From a checkpoint of a small image embedding model.
Model: 6.19M parameters, 32-pixel images, arch vit, norm layernorm, moe top_k.
Training: soap at rate 0.0016, batches of 384.
Data: trained on retinal OCT scans (Kermany 2017), 49215 training examples, 82.7 epochs.
Rows from block 2 of a small image embedding model, named by matrix and row number. Rows with one number within an expert belong to one neuron, the router's apart. Each number is 128 + 24 x the weight over its row's rms, rounded and kept within 0 to 255. All counts start at 0. Numbers have three digits each. After the name is the row's rms in percent of the matrix's.
Before each expert's rows are labels from the 100 images, of 14848, where the router gives the expert most weight on average: "top examples" is what is common among them. Only what is clearly more common there than usual is listed. The data: retinal OCT scans (Kermany 2017).
# router: router (model.blocks.2.mlp.router.weight, 4x384, trained with AdamW), inputs 288-383
# up: expert up (model.blocks.2.mlp.up, 4x96x384), inputs 288-383
# down: expert down (model.blocks.2.mlp.down, 4x384x96, transposed), outputs 288-383

# expert 2
top examples: finding: normal
router.2 101:166142136103139119119075142125153140120147103156141134117138147077123139153188135105127163143122119133079102133144104149119097147143114065131133117094129112122080105179128124124134118117156130110136154123143137149167152102159140113099090130133130159135146148169170147117124108162159124151
up.0 105:090079113122135111089093152134123123158134129106096174115129129131101147148127150149103063173119138111153125101159094129104127111084097151129138123112162163115174086138087164107140071101074076102126169126124142167131115154142144172129137123130129128072143079116104144164155088129110143150
down.0 099:147118124156126130158123073122107127122123081121165088147102085134128143142129103116105093134116151118098099088090112105140132157120129167127088145123134158091147126149090154117090162140083179126148145148102155101075175129099132159123131117149148144129137135120114091105142117126132155118
up.1 101:181132142108111165144126090171122096158117137143105141104153095171174108115104106133074131141120141166106155113117111141129129140134135122124123124130125144137103158083119164135148082133130154148096125158111137092107133155130139073140138129124143117097104147135158126129102145096124124109
down.1 096:133147084127141131177128165127136132133123167124144121124111119137173135095124135131133176156123168183098117112130175135161182110128183130103173114113114136136147122128163135107156076135112106132119136121142068132153140121122144145179119111102149175164163146099119141164183149151090178134
up.2 106:115167121124118112108118108133128123147149165119139108109172101177156131151181142150112122146188132141103127096157108133141109140110112121171146116122163119112136103159140141140131103114133126155106124134118091121146129128106121106107122119112108079166110113060106168105125118143111136134
down.2 106:158114100167131204151133099131112122120129113159100108113104119132111126113135125147126094157118163122123132145114113111150182100116150126153180107154134156139111132092131136165126143131095125101128111105125100187128162167096120095107155152107120089136121148134089108106107110141092127089
up.3 101:130105144146147121143157107095164136088116197105125086099122118122140140129079154149151149130106111144087090121125109125121139138147118147174157142158141140180178128127097159178133124136167127139118100173152107089132113187104145129142154109130122120122087098094098126097122131071130152183
down.3 103:124131153123123119104125114117109145119166147152130115105140117119127136142086121095124158141143079102052103138121083158101108134124107134117128083120163128117111114160119148153122157156114110134160155173111130141149152143119106098163172123102126117136138156124113131089111154132086117085
up.4 107:107144100134173142146184135091121142113144097157135119157134138131139103109181156116122140098145122103087144139115134119156146114145139110104120108087123075119102094146121152173180111122118156107166091116097136154109146087120123159132135113113127128121125125159118118125135102127163138081
down.4 099:143151116156092145101165194088151171117125115122119113126112129127117125127175128099152152120121100107082155146174127149138138141145139128119178120147164150139147097123149114085111113115112126115143128126102158108098119139163138111120104126124081159167150123139104160128111137122124107118
up.5 105:125097117165142090125139140119148091157117140159147110166131129108146132127162141157110155134140130167135096093105091090136102133142123124144148138144095124128139144115174142168091123156136137119123140122126128149151161126134126115123154137144176130116110101136102134105155167108119113150
down.5 101:120146125125122125084126139094102132161179133125102084148125139105111117129141133101157106160146120155148133111125157120099121144083110096147141096159153153127147138157134088116090154135111110102166139123111129124117135147126135101101132146132166123196137119087162072106148099133124140119
up.6 099:121112110132137137172160131118080137125135078173127136113159111130116155119091125163105165093103110051146114172129130150163154166141125192162127137117159119123101138116185114090170111169137144107099148127180120155129092136139127135159106134111114134109143105152112115144154139125174179115
down.6 099:114111135137144139106095160091137127129150085174100126150149154148173146119118125103129088110142105133109135156096121128115163116150156132100121113146096131143173126121159128158070127104138181131099113139123077162116127155091154093144116130073129148104098138086124123107139122104149157137
up.7 099:153121131158142141124137122075132127133079121142151091135121137129119096126134141154113105128113076166134112140144153141138195147140110115124145162122059122111093128138086130130146094133153110117137144120132168114127131116155115164140135105160115099145114146175151121141123120135100150113
down.7 097:145148116109132143128135127134119104143128120120151107155121150132172185131156128099116162161125141139155076144103114148059166158107115098153148126137142130157170095147144132075158188160130131136116122145110150107141124159130100122142102148138132107174138124126094158087097072118139103120
up.8 097:139154136126119107123151169112136096126126129109139091158058129155102128117115100110131134127104113101094133117116167108146152113109133132138164147153112163116130120132103111186147121074124138087155097129131148101125114141150088082171156107158134105106104103131171144174075154125140133140
down.8 106:143116143146134129102163167099163129145081133139146144065118142127116125151156093094108140189071078129118132152141159140171129100146103163092157105115117127130152112077143172125136123189118129122141134140139104119105105145142139142144096123151154104092144120108100073113130099085147173094
up.9 105:117164107141146116125099129129116125101176089157094125136128083136110120123132143090127104142135128103137100121134114141164116113128161130117096125128114122114148156109107134131101109115121134164163067182103146135157153133169157095077151126122113111141126128099099133100116131126084140135
down.9 101:153131114172106120124111099114098133151124143089127154162146106137153102126148108141152158171160077082146108136134118155134119101133092144098140091128137158084099143140115137166102105101097113142143132124103055163124115130134190111135130118122135125105098076153130118110137121167074097128
up.10 094:138151105123118123119128100137158132109105105131147121158115158131133103104162124123190166157105150089118155126104176093137134169099116112093078126127139065131104152112151099138129114107162116101109069154119120121140110136124098105157153110136118144129088122096146138092126091100081123123
down.10 097:096148113148146159130158118085128130143149140086148121140122185129144151120111119164111128102108149164158142110078131116133104109086151109151099145157123129150141129110164108137150145146133096087175097098109141135173086128124161127148138087156164094112111105122106171119166160107127121118
up.11 101:103146111117139082106118126117131097174151099160159101112125159141151129085105154112172097107170125171114080132106104103123112174117131089135114164142131149125099125054101115088114113159133148099123127167145133115164121128150145110125130137093128150137132146152119111094104169114135171148
down.11 102:131121142136130111121123130090116135138132093115110123120163182141144140152129126135134144145149115132130083104104117088081142140153088141162134151102123167137149149209173132158158136173142116148120118148140142178140156123131140127107132172115149144127142106115127125136106098082117107111
up.12 104:131143111095116170081127171200125144178142116151117151130123116128150149168120115062127125118107151138154122138068172121170118134155132109130111122100101155133092129109128125131157105165110105152134159139186129125135133168157132107162111159143142110153116083136123089097129111090112094129
down.12 105:112148126082159111110091106128145089079150164128082138101158131134136138114108115100126123182154126147155164162114143070201142152110166143113121129105144144146132172110133133128119110137160118127137095140151130135167108127137142115143141119122103144119137163104133154166110138110143128147
up.13 100:161138168129113102098126148158128125103155136119096116174112155143088116132105152119142142133149145091106099094106082109134130104116167166146133101129106140089109122127128137153153098138192146110130119143107112141110160172134137114120094101126088114156094121120097137129088135129120118148
down.13 101:114138114114123129144114168123096138145133158160103108112173105109122171162123128134123168112154135132104139132145135117129153133082169117122110124134142106131145110136099152183136204125135134153145134109138094143134127084108158166098141104141096133100123168115162166125141115128122105136
up.14 099:171146131110138120138110100102128146090160125164124113139155154152106082136125108136113118116090129111146094147118128113156112121168144181102149117139125113124110086163144095124095146123136169132098170124154109164123155129104090156108085120146063129135143080139114115135101187131139128118
down.14 106:135126115143150157178107110083129112118145147091116128144177112135112132148117119117138117152163113108173131108149126092133176136069167115146140133109126127114195155168119123142150113125125124103131132119122090157133143103126089147110124110145146106146149134112165161102100097097139154150
up.15 087:145110138121084118122145081098100154161097159166166138078133121174111128102147107136168124092131103109122173122137114141106132146172139090166127140149141114146085141123123173095171147139108139129133147115140146100154107129143148160139128146165149129099099136143133160147117092125156118169
down.15 100:134136153153141133123148121098163084111146130110130107129166131133113106154068138078133142117108135155087134142117111115127153146149152134121155124172139133093153103134088122162117170072131113127143123124100130133136113142175121135135174145136111084110148117131134124136126138137142136113

# expert 1
top examples: finding: choroidal neovascularization
router.1 099:167123147149074125160105111098145134102106122156124102139139136128130101061142080141139150143108132158124099092124105140092117149127077142128108093124152136095180140114112159099162100082179157186126157164158185138108089126178102136133112118090131150085137134157149151144122128111170103179
up.0 105:092105125142141126142148158110117103124173113117111127085140153114105153132133126173104133102060136108156145123117088133128139182135178090120132128107087115128135169111097117192136104106146089147111086135118139121190107176100098127099138082170163155154152112119128127115156069122108115113
down.0 101:103116185169188119136106126145143144143158123121080128187145128125111129127137079133133156134130098133145125130145093112124114101138153158132101117148117136129081096119135113166150109041136155119097130131117123150137125165115168139144130146129125141136139063146125122140113140113162165117
up.1 094:111113148160156150113148140142160170131093109149088132154161178141163103114111140123112114125135098107118114068149134124152141110146174080107167133123119068097159142113109125151176122168148141147117112116145167147136115117100152110117148129143097092122159110133100193137135094113125127153
down.1 100:137118114090130124153147153145071082100129152153133113138103106164155166123133140132135149140098160157120150189119132096111119121065144150099138146056132164109096143124154149167127157119152141123160102106143122108169108105111146103138106154137103135129159151136132161137119193108138167110
up.2 095:145134134173115105134161127108121137160093142118116159108129128124064164112159137149145090158112180145130101152155103086117149100095140143138119136068117146136151172127142135128176136169128125150126117197134094087111113112137106131105155103176135136132170101081109148155115116169098127137
down.2 101:150142086102119103117188104140181153123137138136146154128102170103120123133159069068115152144109108107130117111164141116119055117088138165140130143114125125125135101123114139105115112131091139085142136143122130142136130108151114144121147166115114185115155157108100118141115144119150119129
up.3 094:124137134148133107180105113127161116129120072094138183071099144106139140164158126120148097080103118157086135097112138133095108158112127158133144105137132164140131153115133143154088171111094162122115159132102155059113135109112109101143129119177157178130141151156150131149117118135096156138
down.3 102:100127132136128148114140144119165135123135119116146139150140141094171137162133093185143119165137150157120143114110132147163130114091120098142157121125110113045118135111146096139150076135103164103081131086102155102112122102118122166103134104135120119109133119156140145103118123135145089169
up.4 109:100141153117143111180110109131119120034101097150111114156122142127124111103145125105161150152109140101152125158128072105149096102124085103175134126096126112145138149147151118118155067101151142145106127135134113153168154133085157120143158110138136177141151153122147112075104165152120143126
down.4 104:153141163117114136140082134126136129130102098170137133154127143127145145119140113131165165114138121098098162130129151154102163108118125143109108154127104145126152127152165135147113135119184114133125148114125114113096103086133119111139158159123124144128145114105112110102137111126072154202
up.5 105:191154133130146148116139122176151137158102131164107123140125128108161113117151096126093161140112136162142126128128099079110119120136119158113121124158150108117145126128139139113091126121127099119190150137134128121088171156113140114141129152119085145078117135120127132151120121098143128104
down.5 098:121138136120161166160167089139155158126108135092099165067123144154126144146147162122140106116115169096075113091132118096185109151147105099115132107140134125135140160138147130129125171084142124131077159155131101096107121153135133152106116185162147135136159118113100098114134137133169173158
up.6 102:150138117136128157139134152111138073153124170151099136097149123113122098187152138129071142116157143119127225153142106089133124138089140127168107124140087116159118121161156165140159136126135160134106176175099162140076149100111158119104132105124144180138107119149138145121143151114101056101
down.6 105:109096147140094102173161131122129145117102139151083149102132110103144127101115123121113147129135110158065125127142137137136145100124165110129163151084163119162118116144097145093141119115106116122131130103141106114146165144117115114148112140124105118119098101101161143115117102145127103135
up.7 101:107147136149103088180190103152139139135103170128142135166128135116105120160118122130136121121129146147095155138128076130128093114131137122131093125201119110134099182160108130124095130125106102075135124124125145097134122146152113135179118139156105156141122158148090120144125079143141105127
down.7 097:105110112167149131170095165157109160119163116120146134108120131078068137141142123160130142086118141142095131131099091130119146174176141106121134141156153113106113150095132116124142104155091189138129128153138130089139147143127138101123092152148138176129089137103123092129084120148101111132
up.8 098:166125110117127117133133141128101077137158139180131085124147164105121115170113114140149123114102142104115132130123130150144100130105129095161091149130157099128158130112161127123109111146144156160132140120095114101137101156158103124144135105109105122115144127107117101116103138118111120169
down.8 095:186143126077145122136099132121124075148142171149148115130170101139119117101105127093103122143119121126134135124144103098115107096132110132082171111106111095121148125126144109124052091159147094152160103117110121137139114078134130151130143140109091093143112158127114136138095107112150142105
up.9 100:115172137147134154133077131130133176098095119153159113099096174143142173128114162153092137132170119144136149132140117112167105129122111114077151136111110186086129113149115140134181095131118161096117148154114087100146149113117144098126137110151143112115153114140123133126107108148146159181
down.9 102:121161124108117134136090119106121107136123134169092142135139094140085180104132138115096141170151146122114177136113090159091104078133101138152134144144115123121131152105117088121126108110081162093106126136164151127113114111099083116182109127155132153162132111158098118110176111146096143123
up.10 098:126116182099135177112134120115112133093105134124089114123119126121111123139142120128081113093113095111084089084153164126126114148093111119130102143120127114131124129117141105122138128130137129106091120112090146113134116139131110108112107132088118116118113147138150092108117125127125130137
down.10 100:151158098120117111115154083107133156144172142140137154148120123090149147134115131120117123165159167150074102128139109142177096156115147136147140155136157152112106088204132119148125172129139142172128097139144099132087131144134145108099130125134119140119115091150127151152122107142107100119
up.11 106:098091143164127144110105094088135143130117146176109096158120143113125098096145133111073136121153085131126164096114098153148127152119110179185091089136104129172108113109137133172127124110158134116125192138143156145120159097117122090169144160070140153117118112133118122103131140141120192098
down.11 100:127155136101119173113111168110129168122131137141128091107141151134137096162121159106140114103149124160128147117143180124112163126147113134139134137159128126126097150122147148139135132130108131122139147120141104128149138129155077130162147132073136122131067167124117119112110133127161132159
up.12 103:133109140116118103105102148115119126114141101156103081140119162129096109106124173145173144093103117108097136115094131105115123159142162114152100136157099120146127144132110121132088112137132116110080143126139119124113147109072140126156142084135146154134146125133132123163089119147155118132
down.12 098:127143112128141144185136103136129132146130106117156173122134104129099124102136144102136137169112146154105127164165177122137151130116093116150122146132103095154117152131133147180143138138132122139122156147167104174119132095139130111141128156118101112145137145120105133101145123119146134197
up.13 102:178121104103111152105128154160154136128131135117141117107120127092113129151129118117088116155166108124083122110081145110115143120093146131135163158105105134121127150112149150134138138112141122125137131121129140131167095129111124167180110146139127097146136142135127116117134106122099125146
down.13 093:114139097103140177134174134102093133139162074150137128156131153089077131121130162133108105126117123133131107126117137135125163108138154156147103086072142158136117130135100112120156137126148167110161131108156101133123109122138143143095137111078147160115176100124130091105129162120113113150
up.14 100:137089144120179115121142099137121117116135153143138161144128118124152142098130139099131157112123129125091129144172138087092168134148134097128112097091084115083123080090083086119156105110112134120162134107143107146127147148147083085177156097137139140102136145165113168118166124159130145117
down.14 097:134069116098083090128109143105082120101124119109181150121121160116176121127127129094109132119089119177107105118129091134118131133140142122103127127137132152095099143121129155112068145115092099173148158150147123094128149124110124148131172115124118141127123104112099165131101095170095150089
up.15 096:171145100134098167118147122168121110163160125162157141134120154074150147121123159121139128122090138121096109116169143143127094150136106085120161101142100130100120123134112120137095176091138070177124150141113142134160142110104170134127134130103098133128144178169128116093123171125131112109
down.15 106:114142104132138134133102096147137145176137129111118114143117155098116144071114134131153158146125103170145084108140143094112115155202154122149129117118132063121165164118131116143154143150155136111130161102128145113140143151162156102162119118173139079126070110127085115120118122130125142138

# expert 0
top examples: finding: normal
router.0 100:136094063131073151138080112137174122096156151128086093085152165115108127129108101171121141126117115083150173146161143109120151130160120110120128187164143098131083169158116102156174166146140111152118104123112118147165142132130135144093162108069140151158151122135110115175148144102105124131
up.0 103:110154122093172142134120106114081092182136149152162153102139139095142119145077143123117095111150139121107173180155105135122155168104090160157162178098094152089114156073069127141136145144097110088122134137147111173137123115165112162160118161141120136127112142088133133116113084143117169176
down.0 101:135138130095090151073109143083098093154177109150164125113118117158103104159113118135135148117098132151144131080155107119129144162151104113143152120123074086143078154142135125158102142137123172102136142140079148092138144104132164138103109077116124108099091127125170129097192162129128136090
up.1 108:109154112164110127153105110129156150114082159097117106154144136114127085128123161109151149123137167170111146128155151118138110098111130123197114138132134107089099103105095132147122139123149140081118147138080148157089132092118100181159104131125121146095121127115180120170086130143131103122
down.1 103:079144097115143075157104225105130078137120097173095125118164124136102129153157089118156118093121148117132119134099105127128126099078135112126151165135138128118137154121126137170119132113137103071124117147142106138105185128124155095112159155074116109146130168121139146122166127162124083101
up.2 106:120112124117130154138114136103120113162123099152111143100141153125141153102109143156159086129129153181133120133132100123135160106130161117137214106090168121130119116093169121089149141120111127123109121131098123088169129109159106113110104114117148155099134122124142159130119184111113133079
down.2 105:124158163121113106135112100142164092117137136128155109115125136171139102121125131138138097137144108127115120124112160128124125150099171135164153165147192162111119151100138167107119155135149116151141100101125167134139093168100097127093111125093096085115156102110132170133114130138081099106
up.3 098:108100136160150110122186141141136138113129165166161093135130081122116121104135125125153129142092138102135157123143177153134168144117142086165109108093167146147138131155116089138127102157126129131133119118096139121092143126108135145132150166126079103166113114110126121145134084121138147133
down.3 104:091148140136145116130110120101164096125130103141153139078127144136118145120137114107154128130184114146137099130151140150108110097146122154154092101168105142119103122161094112136115149145122167134194123173144123166165062092122117100146127149143097124114122138144140109109160131125168100139
up.4 103:122094098130119100131173145154102155123061079120075088147102120140129141122119166121129149095102125098121109159120086145123127162113127135068130162132076156099125141137141095089138155153121147122114150174102086159094167155130092119146121058124134142162162124155086135098114070119133147132
down.4 100:137126139121138123098117128140142125149131099168115141133151139113168096104147153119087159098112171108128148160125113157126154110157129155118095148146100134107137122130107120152140096145106110153168133146136143130164129128119109185150176114131113133122090153127118107063149154111136139121
up.5 098:144138168137140147118109130128113125112104113109140099171102132110110156139140096163125150135122135148129148123132134143121127136161062120116096095161104128155159121147105119156112113117157099108138139123126080118083130105141151106112115157101154110138155132135091144108127126129116159198
down.5 095:172120082107139124126073109103146133155160176122133107136094113165130100120121173134116147108135134112127150116140147119137133081164110135124071165134124108115122088157153112154083166095143172119130085147130150150135171085164146135175116098129110127138121106118144143151155119137118082158
up.6 097:101156128127114142091119134165121148171132101124119124107125094153121096133111128132110110101138111121140124157169119111099158130094120140152144113130116131078121071065117180097127125156134081110127116089125132121141123120114109165124116118142129138128147137112153153139138121099180144142
down.6 097:149164121198089132153080095150148151150149147096129122079139112150190129140102155112139131127097143151150146125126153133093114134163128135140116091125112149139137159095139156127088153140133143108163121127142155132073100142123158069113092167131094072128110147113141139150122115150134151166
up.7 093:077166119126110110126130197100102158088128087129129102118123108110088130111102133154154106127104115110105113127129102112150111131123147120100106130094119196169129168122129101157102135092125173129094120132079165134137103179130117163116162112137156111140143113143175153107162131129180087108
down.7 100:103135155129131120138128146111148130059094121115116123102117076126100153132114127157155124156096134150129135130109140131115121135127137092113126152083173074124132125120157177082160114136131113137133150166108178106154129169109087148113114106091151168174145109133097128152108115147084089158
up.8 097:109167133137132118066157082131132121137157132150088105133178100198134104100096137152122155133139159146113129088174090145129136101110158151146186131144090148179149134133157135171141136152138153129142140127124148174147162115153141111067100110115118109132132169126086137107159135150167069123
down.8 096:121074127130128148159140162163107102097138128095140152108121125107139135109152134103135133152120121136171112172111169112136144103113171122124163152124151099130121161185107142137141126137164136150155100125137114126153139144157102158143151115105125128123122103145106126127143160166103105065
up.9 097:123102160130127144122115121089131164145119118152125124168121122105130152136151084116096137115119118103120128119125170120110100102105165163200088108109125106143144118086128142107133168119137107110161081108098156126112131133171137139139178127085125100185147124168138127103099171144129099123
down.9 101:075093101147125092115158135115134134107136094129138143129115113103131153137118153162153106172129137158099129114155112152117122159148116159150113150153098163136089160119125129144101091121067175169105086143129130098114136140133080105164129142092137107094160124141113163130103085141157154117
up.10 101:121117107097135079143130054132130094160124166156152103145120100105203135115155138091141053142157134140117175134156157157111138119128121112135130164158150106117121144085160101128123150091106116112120088111146139156115111130113149132114103104063153149140168112105138136126167093118129125172
down.10 103:131128140099107096146153068171167120097100140132120134145143133142136121095106152137118120114114107103114164097113147117105123114168132147121136145161149165117156100066128173146116087138124110121127168084127132149122088176117124136093130086129121160105123135116090144147119142130123125182
up.11 101:163097117152111127139132176110102090128102172114093132122140124104084106164156127140130149141143124117158131125152099121126113155140173067113125185095137132096150115154087137120139124147118080086134105149094077132141096085101129136171107144113106097162102147141116129124167148134103118158
down.11 098:121134119108093116125094121159165158175134129124134122136137094136106143165128171177125124128130141164093113142102123104118137092128127162123169142144090143151119139124147104135133092132124089140118089110126112168139172118122103143132149178078154065135156129155133116087135134088124110088
up.12 096:131116148144128145148122128186138106129082138127144106129129117105078123097143166122160155140093098170124115147073115136141135129159113136150104126091138095130157136086112103123104110100122135150133116096131146164152132146147122105151153141097149131121129142090114084144050129151129108164
down.12 101:155152069141160149132135136152137165122075145127116110123135130058161131119152108106116128162165112125137099115145152133132126137102136142116102164152124142158106085109130149058094152129136128081131149172123085124128143125084117105101108131173129110140120116151055100108134143110177144108
up.13 092:141112142127120080171069110120132124158126150103141068128135124115098151084127115149089119152102131128133125104097116124154121137134104090110108112115128133126097158115145134110127118125124125123112112121098165127119080131126077099103161133163145105131097087102082117145128127115118130081
down.13 100:112120119106142112107088118102149121105113104080116142109129142124103112124148141126111153132162141124105143143108111115130122106087098105108101143103129125098111118106102087148142146105114134132123147068135120131119160112145106102144149142124151131153151113129130125129141122107093101129
up.14 101:151121136112097147105129145101148163121167132150110125120088116159179104090140089096176133113095077122152142121149167119116130112113129129158120134132095194132146178164137113143133125169136152212154151101184153107097138137101116121141123139135108110098111143104160123133119145143160129148
down.14 103:092131096148108125133145132154131107130105136098125135113097099109118112130134130093100152144125154120099134133082076125111116148083130092108122093153148117098116109155118133091132106116132083109121137125129165122171132109139122111163123102187107097080155127121182153149113154122123115130
up.15 099:129166132047166106113115165125140167114164119151143126153172094090130165122136106120113143134105134127129139137146165153131114127160118118143156155107118120137148145132139123162106126123160129136129109102134165091139163143101111186095089149143145157130097158113123107153141093140171113147
down.15 102:138147094170103133134177119127124132108129124156112145139156132118133143122186154076134128116168113152141145150079092150105128089141109116158141139160135150099120128055111109154119104128148146119130132165101104167142145158120131139147127128127157107147114142121155188073139118101148094154

# expert 3
top examples: finding: diabetic macular edema
router.3 100:126131143093101160134112102129121114130147116110136093137095078133171124109091209100091110127149151167107113102135122137139134140123162166112139123147119147197126134142121116131151139130099180098111130140148143140093116146137144161098143117157152105144105094101098140145094103138147125110
up.0 107:136163166108188158122119134120117166128111168174126107124112112127090173139103134121108161159143166168134104137125178154151096107116134157158115129170143112119150111163156160120149118130130085141150148137118162158150117155127136131117088119141129126132079162083107148129101118167123113097
down.0 103:153132157134124115109147133090159073097084144124127121140169147166117166140145117143108106153159130087139134167113117122094132104146165126110108115137160131213118139146115124116135111111098114106124129166109143123120160119134109102107122135108157101067109153105165141125166119148147139087
up.1 101:110123150128119145102081155111133092135139110181117124146136115156124184182145141139084147083103163120120071126163136147138130104145205126120137111091106154131164118143107138132110176135133126157128177096149122157150160109122148090163137117155134138125070118153076134128147134100105137133
down.1 100:096119145094123131107118132121087142147157145141120168152115115096122098138151162150147102150083162121113149087110105121092113144143119098146116092112129144140173141113124135127124168102115107104130078086172077143148109131087162101115118194152134158121177144139138132124124127122100127154
up.2 104:089133132093127111096114119098117120133109125140155135137115137157126149112131101107078100102111115103107121150131153103115127120136132154101133133097145115157126135145145139162112120079119154111130162110145144126131127106117131127127121148132169145135150093098145095139128142125122159114
down.2 104:134112168112149137112123139166077122129128100137144143106107147106131117134152147122095087153150156157121172120137151136153138125115107138098111153161102120132135100143075101149127157096144125168089134151149140153108112102120090161125139114127166128105125104104105125124121150141151137147
up.3 104:150101140078213132111140128093146159184160145140141115148151112139130145134179189168127117127109136091125106167110165131125118132150097145114167113140116133155139069123138132150146144143133139180118148153139176139128057143138126158128130153117149129123165152116119076135148178174141123114
down.3 102:128081133150090132150127121107121100092141101161135149139141090127114116149125123145153163110076108144110159093191118093114125168172181154121153151118084132108068080145137158141095133128140128134096158128122153161161084097137118158115115123170117097120133158076098084117155151119131136113
up.4 101:128129109129100118143097078120089145120073147150154155106119081144128189119161146110109120156123107148079095166152129118109146111132151134125126170108132124104124158181122060112105140103141145112157125154132104099156144124090106138141093139118154106147139117168124143140162123106121087120
down.4 105:142139095152063098147105115090115138118141094150090115133120157084084116125148136113067152160158159154148163147158108156166145105140093103121120085113157118156171134109091149120099135120102119092143161095122123148139101147106152113126153133154125160113092127127136145114152138090137106127
up.5 093:106143158092071124111131060126108130128124128128096148140122145164098095142160160137116154130133114129111115117118128170127117133123139111109139124122141158133071174140116099144106141142155156125098159105095189126128127146148131122139117126178116124129101129124161112084101147090143125146
down.5 106:170121082134126119147154139120082112119164109111150117125114101106124156126086119138104135107120135163139145098109146147113126161130094096122149110119130091114159089130109172173152129102131116133122157093107105102090114134090126084110138189138149149161086118061120149111150125175116141089
up.6 103:113135110125129109113126094131121183114089139150165182125118118150116147154146140150142136126169142132089114112120118150135130098121122166113077147181142144120088122184109132126123123097101114113131130167148113145176050120107124129164111128146105122111116142089151141154159153151138113157
down.6 098:166128109143098111155115135144095180114121071118155136138126123130125103134102128124162139133165078152135126154122116132139151132129104091163135114136125125162126138109118132076164179136114162097133146144106155094111195141142151138148138109101110151144148077124170099137100093105100131084
up.7 103:153117126132096122127179097140146100154102104166148117156166120139097126107119089149171114138113172113152140174141109145148124129130116114129117139140153074068115149109080084133150148135131130144136141142144102144141173110097150128143065170140136119164133100153135142184111126131129137154
down.7 100:176147108127119134115089094118118170126107102137113106112121130187124147152167160114121160080187117173151076165124071121111122127126132090083163126170092191081135122109135085124124096134122134148109153145122122139117147145127137144133135110101142115128176146132136163147126096139149138130
up.8 108:133113133095105118144089140144139126112113128124108132115079139121124098131100131160122170104157123138134089151080185133121133136132132091117106157090117130116134087094122165181083115126100113117106111151151170168122147077112128115120085152117104087134116138172118141122108100149115154157
down.8 103:147148126132180158125155123170140135104068170146127147150132127151139132152149123113103104145096132139158117099109147151136141131158128149125142102149121125117101123170078115128142123096122142128127101135106115121072095102145077102137146118098135143119106127127134111163113106170149144142
up.9 100:148124103182113092148142129131116127099090132168123170136134142123135149131083157101106145136085117124154075114141144084120061109164079134130104166128085102110105153103124118150134097117153111118153148130134144137123095141155116121127134130138153082148150133085116133152119150125162134172
down.9 104:106136102167083163104113090147097147162094117141125153114159149147074142112149133099194135127114114164106104162154111129110122125177112121156135152124091148166105112117132120098172161146117142099135122142147154137113116108131149102136145113117129170157121125110139136116111171105155107166
up.10 101:101139092112130119145121142124121125106125134157174111133115184102118174103144147097121064150144130113106100118131118141115106121134102143154124106142124122114158110176092180098123128102113130181139123156131141143143124143114151152123090144132099102105143088138124125100138097136190111120
down.10 101:130127149139158090139116103148108127109142125161140133115148113130141130117116145161139087097116145102113105102074127121166101145134108126135120125111120136102147080095121140114126083141121119147128134135096127083140115112135106152150095171153136150122112136111109127133122152159101156130
up.11 101:082141096133131130157133122099155136149118133132097189124123123086128146110107169131146132093132143099138128071178117128125120120100079170134149134166122142119102110138164098146134172145131138121127134147139141115163146137125099099143148146085135081156105098132102152103112091139150111117
down.11 097:091092143188091173140144136141168155148089140196105118145094108148108167148153102113115129127171095136121118193103135141123132133101144131105166122114138128137127119103117140104117137133129145099088173111070116101111160128135132131126173117135128075110144123096120165117151139111080167134
up.12 100:110110163163154082137160134109109140183121131135115137090157098078100156098099106116118165128119104165135079148136137090065133161114158141110139115159099119142134146170135158106166141104149137173147152149144141143134144141122182122137121132096128119115117119085139137180123157146136140116
down.12 097:146118160088138159082163118155127166104131129132112140110123125124099139166151142109128123057167102146115119115150126123138133153147065169131115119113091115123122090147149101107119167137123095106132117115144050118145106143102154171077130122111134134125141126126140150132144117102165114094
up.13 101:125092087084120096111140088118132077106130130176135101122147131114145174131157110132168142171160154104123117188154099134106135084055134129137138133105103133102096116109112134127141089116105142150117128109148116140133098114164116142140115113114158139125112130111184113100146094154147125146
down.13 100:192134108125144116107109130168090113149151121120085149142112146138103159188140131148093142102154121124115114121109141119127157140107121141096102120130103157145132157110127155134127148128107148126144116099160156143132186171130094151183135150186127105162146147104184135112105102120116136129
up.14 104:124099145079155111111132157138168183102082114154129129124060105091107147164061125103106145112118125143150144125121116150136168139104137106118136167120143155136169105149148146111135173130126152136123098092166057148149070140142101114132142137130166175131105123127136138135144161122202124113
down.14 099:142134156158136148160135091081148097130178143106100152096145100159128103157147142144172136138130092097125121107111103102153161114120121155113106179156122128123155143107124157105123123131130102145118103146147144153109089101079121109139119117123147099118111110125130125112131096099131092082
up.15 101:106135134120062079123171117117147127118124107131085067133159069161107131141122130107150113143102147135160102134165178090104124135114118147137116150131109118116096129113108180139107158124150134142122075115143098144140148118136133164127091111113104160134106125103142115116123119063138109124
down.15 104:114173155141163076106148147147132085126118183131172130108128110166138127130159150113119114105089144104129184145126177123082137121129140168171150161127116131105117120122121130114141117145159082087149111116074123127117070108117172130140124136119180089156096099128141137124159154091134126122